python train.py --input="log_mel" --spec_augment=true --norm="layernorm" --inner_norm=false --moe_every=2 --residual_init="scaled_by_depth" --eps=1e-08 --max_steps=8100 --warmup_steps=1620
Rows from block 10 of a small CTC audio transcriber, named by matrix and row number. Rows with one number belong to one neuron. Each number is 500 + 25 x the weight over its row's rms, rounded and kept within 0 to 999. All counts start at 0. Numbers have three digits each.
After each neuron's rows are labels from the 100 clips, of 14848, where the neuron reaches its highest value: "strongest on" is what is common among them. Only what is clearly more common there than usual is listed. The data: read English sentences (LibriTTS-R). In brackets: how many of the 100.
# fc1: MLP up (model.blocks.10.mlp.fc1.weight, 768x256), inputs 172-255
# fc2: MLP down (model.blocks.10.mlp.fc2.weight, 256x768, transposed), outputs 172-255

fc1.759:502511472473532442497509466498505504517505547496503513523487542502498528508504544484524507508482498517488487523525462486555494501455502527481489512514521461494502492500478499488511540502540468532492519511511533454488479499495510534540527514499498522485
fc2.759:458481525483500487480516537488502493525487541489492514500500475506513467508489498493523540537547511503482493518542552495462498513501497481481529522516468501498512481543480479480514447504494531548507487476510496479445494524496516472535529519508472514523
strongest on: the word "for" (46); the word "her" (25)

fc1.612:520480501547529512490486461504552531467464525550486474509439498513492525500478477502501504551488472481472503474500485495528497496512497499495482475489511476525496463464490521444535533475496512508515510544503481485478530482510478505486474509500531479500
fc2.612:536513515507500504483523528534493505510466490475521500462475521507447465468462453517467522551537502508519457498508477490496481524521524515458525522515502508514540470496539542505448524534507510535484526488501483548513514507495482504511496526506503532496
strongest on: the word "said" (35)

fc1.61:465470466577490509534506453492547551511459481473481466489542536512499541532481528473467457529510533512525532511484453485505474478518484521477498475498463506474506520467501490507482488487473528538527493489501504482475490506470510495475511496519466513530
fc2.61:504498464451476524484512510544518498542468482484502484499530512466486506540512503494464507489477518498463520477507498468511440457516504445468507460480594512496476523467487503490521472495494519575506461459508470494445530482523489583504488524527511480495
strongest on: the word "you" (33)

fc1.60:442498498495490471510487464497495487540511518471537486540504519527510526502505503466495499506506496489518482479520497496529507511531473458504502514477497511470528492469516521466500489526523486490521537504565531519488471520498497514467530513526480502559
fc2.60:505479493487482515515493513542474545508491525490469483480491534506501465526473523506526504504469500483548482494500495459453490510499456480479512494533468504507489481496499473510481485536528517530498503498530494529489509529524497490472475527527530508568
strongest on: the word "of" (92)

fc1.632:473465520450497456520474535533500498500523526507488494517508499538513478483464518507532505481521491498497542521478510522526511518476508535523517475497457503510533521467555520535508517492498498523468513517537525457486516479499481470530530501482537480478
fc2.632:522462461507512515518491526524446502511474494488493488473499489492542496523493518466515536487529495475518520463522508497480548467490496514479499466489565536510456532551490508490516508520469470516490482496547547521509483495452466460482514525458464499486
strongest on: the word "for" (45)

fc1.559:494496490519475546530545460503499516509484543519481497512480423512489526465474519488503478517535486496474493458512491527464465503502526498512484488471492443502510516505516535485509527552466489483502460510483477453470486512468508494509534461530517483523
fc2.559:497543483507494477438504537503496501457477540494498494516505497547477467483527476559516530480490494475514509517508506513515497468518477506477478492482482503500509503487528473461502504486524463539507517513499483541488511486496485512475510441503483517478
strongest on: the word "me" (34)

fc1.64:520558521472524520476481502511505468482500520529495529498509510506529533462489492474509513558496508475468466465492478481483513448510513474516452490488491506512539503516485510495484530445505510487497531515544484508475500515520482542511537558496517503506
fc2.64:501529468487508475538517506478493487490458528506539473492509508502461512491525543468526506499471481513461524515476494520514495502533466515486501522533525523500494503513435521507505499535505473480552514467490506504472492492510491461517461549578511491596
strongest on: the word "but" (75)

fc1.714:548532529535467481524496505485466478523471502535472473498505479515512484466496496476503482538529475494482530481538494533499513507532533484487479486482529496488504457459496500488489473485496533448492511504507476503495538539451504452496523512467486503523
fc2.714:475494517511501536477485498498503482511512479506512462508524512486502491484479531511540512529516504435509538478501512486519499494540528432524505481473471543498508507520515472504544507510460511450496474508492520490455521446496476539504497529519500532501
strongest on: the word "you" (49)

fc1.581:491507511439511536474511490484516490484490505488536473552499487562549492470462473477499504488494511487478508517517477501511513469479545514555479518469483465514569510500507503519473535502502474513477489472505552536502482482461450536515526499476464489499
fc2.581:519511449496490484478523505464519503556496506480483497496484505493508511490474492481482500499493439544511511523494491490476502482485479465560487506506499521481483486500447483467489484461530449549481535458529522499487477478491532456491533470528508520507
strongest on: voice: male (76); the word "said" (26)

fc1.184:474518463494488449499477528469493502565489514470516497499509491510471514497511491483517461498490495482466535504498513498487498500494495497530508502523531460529471477519500512458471518499509496501516456469484504471497506494523448537524519462502484485483
fc2.184:517506517512491447500551511539524523475499535507491499460481509513464461476527495503508487522489506484507511529499486505455506489526515525543530485497509508543466503508531485533490480512528481488451485487513429509494441551499531488510478472528468519480
strongest on: the word "the" (81)

fc1.660:433479499525530549523521492478472490488512501516529494514451471524471495488499529505482490477509526466493515502537480485468502496499495464466485485501493511507459515521499483530490500512543485497485469477512469457491512496479465515525514516464536505463
fc2.660:496500509528484477497479498447506515523498542512487488513482467507491500512496519518558527518516491496508495493487475504497469503485558475563439486516479483527503496488445505480494456516539528461480529467552491494489470504511500480498524507486484505487
strongest on: the word "it" (34)

fc1.598:520497508501503456509493470526500481505523538501517530513482529493505517494484495494515509506513543466501521483477524499489515487485508450488464482511463509488459494509475451504530499507481485536530558468466492474506491496493478447479527490520510483516
fc2.598:492486488499546511518506534467488504475475518493481509504480474531545509503522526457566471550492518493488515545488545503487506519465531505543515514480481489538527493541502449518480503511484447542513522466498481536497519464481469507503535509517458472487
strongest on: the word "no" (25)

fc1.560:554541490540524481497502474521515450496496476549491502484534516452510548463514511522505506526515483487463497476485529551520489518507484476475494514508457534478509488512517485534478514492485505518484520528483513477474480546504459550529517524482487518492
fc2.560:520490534500517520527534501487483481501475512493510492490470481509521496474508490493496491514475533500493522519529503505492501508500486505522525513505577533536504481508476469523478508548456492527505459496434460526508442488483512523492449468467505492509
strongest on: the word "little" (28)

fc1.426:499496472502463474500529468473471480494490501484487474507520505515476527506508500524488480514481464488524484523506515551496537491468557503501477512472537488484518510522497517506468509502506542463542526541513499498511481479446508485508570488457550515475
fc2.426:484490510511525530508485530558515497501533520492512472489492466472464450512545518520494480533506531489521508505507496531486485467534511481514527505500494510479510470519512492523528461492493468506516474480496523478517476517513461492499564505530512528507
strongest on: the word "me" (63); the word "you" (44); the word "be" (27)

fc1.709:502480524503528465497529490500481521475515507484568552477479484507515544484488530521467500518508521527503542441493519500456485471479515537461529506489472506521478463454501490505497501479508564513512471474457520485489455442500484432477492524527490500524
fc2.709:498501480504542504498490503493541493518452509500486515498487494513533521455476512506466522487522496498506520505499515462464498475511447487482510473472526500465513504474523520475487519542478512514502509529471489509531453506502479535500519565478480456524
strongest on: the word "you" (33)

fc1.185:523491476494484513519514512495496482522496523490510503530555522483515527517519485507529497497493508505487493525493489534486497482497487465513541509460491473477506513524527470512514529514490478499493512511500536484508511496544490406509514471461517490508
fc2.185:500536500508491478471532519517491480505508544501538511471522505497499446488469484516480509473494530505492508490461510503500524456455478495471519516469486498505512481499522544490495516484549509534514485493521535509548515529497497547484515478562463492485
strongest on: voice: male (73)

fc1.640:477512516505560493524508511494526461540508535488506505495506519504505475474534496520536503511492499523471492485475469442505499500490470537489496508519498452481524544500472499527459464530495496510510502477457502481514481501522468544501482420484508491534
fc2.640:464525541502442510498493488476439510524569492485519516494480509526555520534480490527571475550497464493469480489472495483535510495486512518481486519472513507521518509505508524497522519512489488501534485486526447560522525493509499484482482447509519507466
strongest on: the word "he" (52)

fc1.555:539524496478523489509488497503504508488524512539476491490537503489530528508494503509478487512501542487490524532480502477513509497509508502490502491483557467502501520515479496494499482491479539477505486557483438482503470485490466486505520515541496506554
fc2.555:457508481476525515477487449494522511504517534490458534425519487466455532516511525526480511487518506514456556533485518506486458478566478472494480507512485504485522497476530511507491530526497536487518514465509483500512512518495505510529517502479491457562
strongest on: the word "you" (48); the word "your" (38)

fc1.427:614508477496512457440466574466514475470539491519465489494509525496537462463522495521489492463476501512485499466507491506469503530486514498543510485493521502472529494459500479524502471535446506514496505523455520492480525528519486510518471522523550465508
fc2.427:480528501493513506486481508458452498495480484491481462541543499536505455552517488491484496502532503496493476528459469528466498539499531473448486502525484505491497493460524507482520499472506516493521550486488479488476482492525498460530517490485442519490
strongest on: voice: male (74)

fc1.458:489528530532512508502495517506544492515491457535515484495470492537482509485481485528495497513516476468474478469466539556538515484515508520523453465479501505479521516532523545501531528504487510528516506515492489501487525511464507501476501537418540491484
fc2.458:494492501483505516517508525527487486558465550513478490465480531481473489513445543458498538568519455531504468520512499486501496534554523509511484520537489461491510512534448522544497473483482485487499465533446528489504483477507495463506497475505491499461
strongest on: the word "but" (84)

fc1.70:501480480484483444465524510478482475521511469493540511510465507518507498497449535529506497511559471489494488457450509503484505470546535487482513467500524499520451537515493461483529517515516465521541496514461506477507498478511509470537511506526507503512
fc2.70:533519505497541495482499479499510535459519504506496490513455491425501507513453518508490468486491481473500503514480519522532485521506464487497508556445505415513483496544497511473491518493496517520493498508532492498474542499501502518515521489517447465477
strongest on: the word "not" (29); the word "much" (25)

fc1.192:505509521492501492491509515507495496498504499501513497526483465522518476514454478470500535518492542516504494517459460512513523562467480486504477506509503480501479546502506456527463514522484486468493492459495526476523496448471456491520489489516499519553
fc2.192:500504521507528507549483520458493509529469459495487524483534478526538446553519515477462483515471515525492483516473551490484496508496512498491508488524504509497460517469546463480506522464463503502475529486531515518482468493454486467508489465463497503467
strongest on: the word "only" (37)

fc1.552:552461513499501465493466526512522515508512456545526538503519505541516519531490512496509498534493487514537514447474507469455504472530507484491516547471457536501485494518478493488502506537450488531505499531494515501492470531507474440469477460496535491534
fc2.552:486505552482494496537504452509478515496519454522513529521539514495554521512519489497495505521500484524519515468508526468531507470466503508495512489512460515500477499489505500503502482470501524509510500486434472465549455513521478494469507496464472554537
strongest on: the word "not" (35)

fc1.201:465526529469503445482494505494485458479466485505521489509543497513506490456501504482533519501507479482488512494464518479520519491523498499498480474514533516481521490551501497453488518522487509516505535512456470495488499500521487537515556526497507501499
fc2.201:496522563484507556526537450562513499488493518470516512519498502457500527517523536525496562511507447468500470465533489501566500480491439518450496512493550443488504536522495537472505472480503512511494485549459514509486524532530480526497502516467505519512
strongest on: the word "but" (43)

fc1.597:509475532485504446482504499491501467546508524514501500512504499486511497471506533460532479536486497515521512520524547436485487466555497487507499486545490485499515534511497479493499499490480513468522473492520531493479540488507460527490513485488534496531
fc2.597:475476507464500490534482531511491526528520501510479523475503498492485480470482511489511510487473474461544485520440511446480492430532530476527521474487489542502484488458558493451523515531505533459523536496505530466475510495515433520488517499441455482534
strongest on: the word "but" (28)

fc1.419:502494505436496458480488524512514490471538468492524483499499466544511543493505485508525518516474486493499509510496456540517514480477516514513512514503456498484493491523473494532501496512457478470460546490489438535513495472509453528496500517483512526491
fc2.419:481513545481490492533484517511542477557499463487490497476495511472532490493536475483539539522542468493524504464441512522474502477479515494489525517495494502505558485514500497480467519478510520484499501487478475503475487482499493523533498481501477531497
strongest on: the word "not" (36); the word "could" (31)

fc1.352:550492497517505469509487510506513501524475532486509500469532497515494460469497539508467532519487484503513514504541497527475490500532539515535511492510465469471507468517515525484531516481526517504471513499494485506515514523532423535489502510534485500503
fc2.352:515496546531501539465504542550535495497548489512519507500507505498467487500510521506487483511534503482477473470511507492519483497594456478501479450476542494521468475487486509534489520529469491498499534531491535499523491495570475492473524523455515516494
strongest on: the word "said" (66)

fc1.542:497532481541499516485497488538472489536550535555508486512529487470495551455483573483465444464498492475475479490481503503460501500502516498508501521512485447479497521519495508536459525504526502479468486491501517446468485502507394487525484523469523527477
fc2.542:479471417516490507519491550472492483493466504527483492512483476500478441472517475505497521512513440479457481535454505524490527499496487524511495461455513503497530521518513514487512516502487479495475472488485482542453459533485487456511487501491477488498
strongest on: voice: male (73)

fc1.46:505547533512501501458504519494505506491455490476503501497506510506516462447489475489466513500480489522502524515486529488519507471517490525542492517517475447450512539501491513554445507475524492509501542469524469474546523541534512543503515410499521519486
fc2.46:514533489527482535497481520484459495475522545457517491487512490501507502512465469477502540531498510504469515459516495527531515499486501494519481507483537484544511498493486496493488466514482468513523487532511494468546474471527514499564541490518498509522
strongest on: the word "it" (38)

fc1.294:488540482454490491527486498485491491483445490531484492477546484519490505495518500490502507535509464498492518458542488527507526500481510416504514483521543493487481474504506482467529494503520472481458548465484504484486535485497529522508503495489489508444
fc2.294:509510508517506540437486491495495499513507499471506516496518487496479523501506502473516475519481487491496527523465557454507472487567501485477533497480534510504484488517478481537536470435513501479509485505524506480458520506466479520476484534502524502439
strongest on: the word "said" (53)

fc1.134:498485506481527506513511501565529516514554542479489514492496492529491496505487507488500478524507502498508491495518495473486493503486496510490459506499498484465504498497496523505514510516495496499438528480491492487491489489469470417522512508491549495494
fc2.134:534530483522467463512507518491469491447512525482493469470490516511544458481526529506485473492479511492481491517492542478499516513539510528493489483499491503513502519500548496460534510493498508497537500454472504539503532492451511531526504485509483488486
strongest on: the word "little" (80)

fc1.266:473506497492479554475493472522511505493484543476500492507515475532504495492447486526515494494425527485484498432511488502476492493476469520522506470559479448482518526499513484446483543477448499488520517458490520514513532499534471500495512479495449486444
fc2.266:506516581515454489488491489506510516494484493509520452467499499489501520471521516495565465512501520507513523464561488467511481535524496496499495495550487477493502522462498479506485489461508467554470479527514508543507516493476511502512483500512545491492
strongest on: the word "the" (90)

fc1.301:490506474479472513493510473542518489504474507488477482471482530513495483491460504493495480491514513492509503486497507454525541520490474545499528499458487463442487501495501518491512497503509488479487507540475491493498502494512425450517511536545523499518
fc2.301:481516478525518566502461503480528532506503481521469485509506505509491502523456521562487493500519491468552546551463499495514489454543452475506488515494483540480515502432482486489462534527494491519521485488529527509468494488563499520485482476487490506537
strongest on: the word "no" (66); the word "but" (25)

fc1.66:555526523480538443507456475500552466491508532500494528516481494455499515493475525512521545499534493508468483478490524462504496473521499534519503498489502496515551472454502498510480548496502524472482485452512496483519493520551521482476474461522503469461
fc2.66:501480504457512491500471516506466518494526517492493480476509501484505493540477534534501503497490517512528478520533496526514479505487522558512487486566473490508496487459498531490547475491488490537470518520482531504515485519549500506500510496510507496512
strongest on: the word "the" (83)

fc1.451:479482500499493485518542484504461450481502510547518509498498529543500476501480527490486469487492509501490479486544481489504467532493493417489527508505496445508528511489536500494496484502519494502473471540535473492507538547479468541558482516465502522435
fc2.451:558522548484505473491505502506524539531472532506513485499496511485510544471499491526495532539519522490499524570491510534455495500511538505552469502472480484529509493490437549492471490525505514521465478472489504465528507483495501503533468483486546523479
strongest on: the word "it" (71)

fc1.317:533505555508491504503487512513498440505485502505526517503509506503511533469506484490488533469518500498483465453519513497544467495522490581467512466488525494507521447421525487482487507521482523457478517510489468492498532503501460515525524490484487524497
fc2.317:492519474524520501490484464510498564500490545495501488493505513501509474510519492539474467479512503464554492521465465498478439529492501514521468510518491519478465493481521543499521476501487516510471493515521544524525529510517506493520483511525494485504
strongest on: the word "the" (97)

fc1.570:496515508507514526552511512479515513555521514466449496439496503500462510527550523511524482494427483517491533484495524488487469450473489476490545502489485520520484511496516515513504475524496478575543559488452527500509508468487516508488486476550500503498
fc2.570:533549518557507502465481463480490505484496522496538542497522460513526507480436506514482511500525500513491494514464488455502505495529490511492491498500459483471490514517534502495534491479496472542492534478520515474506507525515527481479474517474491489499
strongest on: the word "there" (45)

fc1.596:491525447506461490495502478506502505492479519487507471504509508499499477483487501498528530485483466503519529497492500518528495503514518497513515539506503460514532489534526481490532561562542493527481501519474513517538501509503456501470532441542478482472
fc2.596:506447478483502513494507474519509504492523525463542532544507495494544536521502489477467474463499520503470510477506552498527504526476458479488490492461522520481485525496471466488520460491489559538480517494452540509511503515565489496512513454455507527509
strongest on: the word "said" (90)

fc1.169:509502504523508508530487463488535533492513527543512507478531497539472534493457470519515493485534519487535513447513465505574505523496487497477518482538542458488481490503482480522525492520501496476522516514477507490515468470458494498485547494527506524454
fc2.169:451518540510522513483526509531516485503490497549503498458547534528507493504508496484494467494463499511510518543505513523493514519513516484499513507512525497510526467461529450531514497496495525475512499495465480515492426465473483501469517532473504484484
strongest on: the word "said" (61)

fc1.541:525491489464508513485504469516523515464509489517500458534530548536492527518549511491483495484464504488502489482453509507516478511547419500515514460429486513486516510547529496495463527463468480489516533499498508482517494481450441504469527510493537518459
fc2.541:492513502520475546506512515567521494504522486517493496543525486486461458490492486464516467497512467522550472509525526487507499500512504455473509480533542554503529469502497523531516514523526493503542489483502500472494517488486500494525509513494462513517
strongest on: voice: male (79)

fc1.488:477495507498482429506509537528534494500458506466477510483519483468514503475500476549501520528480499501482470487456519525511516435516506501454495459475497522494521500587530515572518520515516469541496460469517548496467489503502537481498501505451506508485
fc2.488:542450487522515504447475557529485527524456553478477515451479490482524511473532487486498510513498483506509508536457462474492511501506479482501491488534489513507530498584500526538485479504483449524519491519533528475469469465483491465476530463552501465469
strongest on: the word "but" (26)

fc1.460:497485540506422477518482512493514525504515496510494472480514527483490504487483495508524530492512500513478530502469511460516464495501531499507521516471523501512509511498490491471516573467503504511496559487512486467506503538460461488504472512513473527461
fc2.460:515483539527385495487498497536504459532507473493489502437508483493545511482513516462521495480520496488491494476493483505478485488500492537493501513492494534514495488486520500523464447485499509525483510502488491515500521535476509500487509551480499494502
strongest on: the word "the" (80)

fc1.483:510542515504492499499492507483502500491504498500511515515483517511513501509550474539523485516494466542477497457542478511493513474505533497504438484500508474480475462448487489504509485512454488433526486528504483497486481540482475522532454420519486511475
fc2.483:493467486483543476498458535498495536509481554488480461504508494483504476501464517477488516495520518495541486480471441488440561486512479478506483509484499505510515486478510487473473541471497500481500497523496522519511477496515467493470499491494533490539
strongest on: the word "he" (42); the word "she" (26)

fc1.189:474536510490505496506515485485446504511483487537535530504479501522513516498517557524472531485469549521488493476544511496514484497512512471467494495467515520509469485490503508519513523491499488527466478444501482466519499501485490508479502516477530532499
fc2.189:539528521504484508546509476495523501490461492495467474485500480477528484515517487483483557501523467527484514541487478521508494505527491465526495502473484505507537482483495541486452531526462517525477495466523524526549488494489488522528526511494500435470
strongest on: the word "it" (44); the word "his" (26)

fc1.737:451539487512508475514523487521500517502487471500528446502510549465513510542489536477491448521490439474472495505494498475503490439486462407500473498514498491507446512484485485507504495488534516475466521494529507448512468497513493455532459525572495474503
fc2.737:485498489513439503456514493489484494516487552543496487503504525477506551504497529472522489520497494492550529493472524473516495501501510466502490521472476503523518508524506511478509520515541505504561501458560467509459487530516468517483499542445560517537
strongest on: the word "for" (27)

fc1.740:452518454518500495530525485497522488544421536494513506492473503477493463511504534479463496527515480489474489510475505539465482535504513529513460508490501486484518486501508493422504532517501516515503493523490524466519511520494416548485480530533518498462
fc2.740:541491490503448506529519486485522474505499473515491553469488514527447468455556498516504494494448516489510458544538533497513522515490528454477490528485537537508505461490526519517510533520502514504496479486478458533507496490478520459488516495513520517471
strongest on: the word "me" (57)

fc1.663:523511556553524488533484496534474456494440479491525538532504533520504494480498460483511513468535495516493512519512473516508474489550467495523520511485491476520512452554519532518464520505513474491492478514474475535546481506499469506521488537498485480525
fc2.663:484475576523471483514471505491515534493504541464458514536499473496528502511511513505485475525491463501528514447508493521505508480532491514492488504467489497446485488523497454482518435487528480465506512512496493523527482516512479483528504551503518512537
strongest on: the word "up" (25)

fc1.63:546495495551512474498514468512504513471552534522523477495452479521513497492562493505477505499464451521504485485477472485469519508511509483493460482499494510496492535536527478537491530532519526516495501510493505517491504502431486498495515509473436522474
fc2.63:525519474485507545457470463507523532508507533548507451512488516455494521459468425517501506526499513475514504513467439448473525487494479460505503479485542484487476486522492553514495438470464477497466493496503513526521460502519523480476495506488556480515
strongest on: the word "me" (27)

fc1.48:528509542500554484500526520495497482481475474513510512507468544475511498523456551489463480520478481423468457470448539534487531512493538528506473484488506502499452483500525516538490536515498501505518496506481461496485456497494466480492503526511554501502
fc2.48:497500491511450502538528501498483461499488510510447550524467559509453477494527556490483482536491478501498493489500465473437479519546436492511511534496445516512513488507505519535473506542516444500482456501515512525510467501519543488488484505465464498474
strongest on: the word "of" (49); the word "you" (33); the word "have" (31)

fc1.369:493514495503490449466514481544520518511487493473515484469531487516506502492521483472492523498537506531524545463516531524503532521524441473525519530530473527482474537482509486505451505496527493475477504502504481477529473497457450472514477565480479502548
fc2.369:497511503529543531491487506523499504531548505474507555460493462476503509523550444511485424489491476495578496504494490499501503501509489468460482514528541504485484540479514494462529446466479535472496514510493540523558526468536492498550507563472508489487
strongest on: the word "it" (52); the word "was" (35)

fc1.166:495550502517495507471504472521484514523495531461507511500480506502498455474516534509508515540445450511520526489477497464519496508539522465520518496545467512472538500458521474502475488488508497522537472481492501508495469487484458525539497491446506532473
fc2.166:512542492482493546505541486546487512505503491497493524471476466499511488495533465517489526479494492519467501517505514511498531498501481523481538485518509483478508481511467508498513508517525537546492515483486447479531474536513549479509476513533529522452
strongest on: the word "he" (77); the word "his" (32); the word "had" (27)

fc1.720:516538497505491514529474515508517534503481519475503524503534481485500469507480497494480518459471523522488491455498486516495499530490544461484479475505509530510520515509459501502520498513495489476494483511508474472484486509511459490521472461444501512473
fc2.720:531457482494512520468555526484501513511467503483504535505489504482505524535492514477498521475464523544499502513471505524535479523458482563502532447425483490527463492513488499513490458482459521453462508484458518464477474488473473518553509453494494490456
strongest on: the word "little" (62)

fc1.671:423466542528499526505511513468464521517513482533553534480523492516456488456490474510475492513482492519495482506469517511471450498501524530500498483533497501482470482495464506514476481510499509514511532505488475528522476478476501512510532484511503510495
fc2.671:531518525484472521498496479519499511533479521541501475533518507495517551486489514533499493499497450519499484528492493526499459493496482501478504491528520491497520505499510503504533441533568545494498520530464502481497489491525496506513543460511488525535
strongest on: the word "but" (34)

fc1.182:444527464517516504502506537506504505498452547543482552488499496528520485465499482522458498507534504511487464467501490465524459518523486508480519518496457522498480554502486503513479472518518523479512493538504490519502484492466519499480504458485510530474
fc2.182:520474484496496517517493488524533493489481545470475510503524476483492519515526525568507547534504503512538451503521521557504464526485461498491481524501546478511502473473498549500488488466482541519521528502537545545540510483511497510503507464515489478522
strongest on: the word "it" (57)

fc1.191:510527460487485488526492502512480527518443475494479495506481516534505478503539519483492482532477521487529492469533473543485570529490519481471471506490455474466507490455494499473457501506486511480499491472497478469490470471490504469485511522510518474451
fc2.191:497524435494563519490469413510467485507452458525465496506489487476497521475547534477483481496522537494541490466480507484513499521473487444496482495487455529458521529468496450490550490494509524531511484514544521457517518510536499514501496498503538470489
strongest on: the word "you" (66); the word "do" (43); the word "not" (25)

fc1.587:448484544490478515533505512479504530509505470543479526508498483542487468514495530510483488457448517499465507513548466486489516487498474491516472495470503487479520468565497425535486474439489498463479505504498532497528459517468480499531482544490501501542
fc2.587:561542480472521470477487508504521526473503416529526575497470519485500478547464516507504433491562492531454531505509510489494493505485534523534493494516467507516475502534511519522506530574509505473481531483478554496503495519462525498503513495509510514522
strongest on: voice: male (73)

fc1.361:475489517511503503488480478514506509510481545494519483473467514486486429486497503498488476541486455479530467506472540492483479532499524536509534519513446483477505488517517451505497508524519480510463469505513530506487466494497475492496477492487472497470
fc2.361:514492514520476560525502479511496500486493486473501483493485534481477492497544501492484491469514514499503490459524509505492513529497524527521507489489496520492503500513484562530524539479517545525474531474519495481509459504524513558538549504516512471463
strongest on: the word "he" (54)

fc1.45:532483440516509497524474490488506525514485513469486524493523549503517552540461461482488492488502498505519504486496483481488494540512541466471568465490498511508475497518491505526502547488507532480493522502489505473511516469499483512505523491524545506451
fc2.45:517475466505516461433506457483482513498439492529481488518491523461507483474475476497494471496507519512506523491489525492538540527460518489484533518526499524500471532552530499489523471502520500527482511549508474477504564498510471510500524513502488494462
strongest on: the word "you" (38); the word "your" (34)

fc1.56:510482452503503523505501454509514533471460498479501481483545530474489463508503506501480504500499488507497457484524492445535494493487486504504435506494470565500468529481508504492509458493483504551468484500511521473500484494486496498500482513496524517434
fc2.56:487502454502541491528505492528507496476498466547495451470490506474509494476505511452492486475459480501517524526512499486495548516505528488505489486445508546495492555508514529514494508515473504519500471446540515476461436475479500456498551505510462517435
strongest on: the word "little" (38)

fc1.365:514484558487523500516518483485477509461517489486556500485482559496512510489509500498508498473501498505478497503511504507529492511497515503494505502501523503542517486490483499491527502545494490501525494484443481528490486518504464533508501496489468520466
fc2.365:519541557537515519493494462485483505467498465506465500508497488489498523472492530513463505511509504475475523490514547507447505524516517496511495472469491474482526507499504518492513500485487454519465513496542454502496497503489529496488488513515515490547
strongest on: the word "the" (92)

fc1.88:536474504551519473488509529488508499513462534510502512504463487527513455449522491511488464520513521528511492469483518531514510476505487474521498502460512524466502474435493518493542500478507493489503536498510454514511513521504499453492490527520524507474
fc2.88:489470505484550493499515498502486501523466539529485478535516480499544488499538518497482516520476503458505507502520533500485487467504519487511512503481500551458487485497550515504490551527521546470518521500533468535528560498501479510512518558515468470507
strongest on: the word "you" (72)

fc1.373:478504532508487512484532519506483486493496510531495469485458503516507471537539539488482493513508436440508502541455528518504500471524487468501499499498522466527481539511472456508473526475509512529499515510521508519499514506472449523489504472517511520549
fc2.373:470536497477480510519490517517504512552475508525495495473511508510471487461506469476470512503479471515524458562462508453481511493521536481516484490549500493505511524515493568448513456484498508471512503482508532491478462509490492516481508487487536490526
strongest on: the word "but" (71)

fc1.514:472497461496478510477506523541501541555481468449456549524502508519480531524496480535461487484549527508544513514518458510500514475502525528481494478528483492500501478476488476492473494501532502498517516518526489525506469471439451540505536516533488479473
fc2.514:454479520525528509504504538475510541509467471494523563524518526517536459488472509512480503510460498481541508484526516498480493484509480489511527493487538481515504495499509536433507504490501477504511502466553516484515500480508496502480532513531523468507
strongest on: the word "for" (27)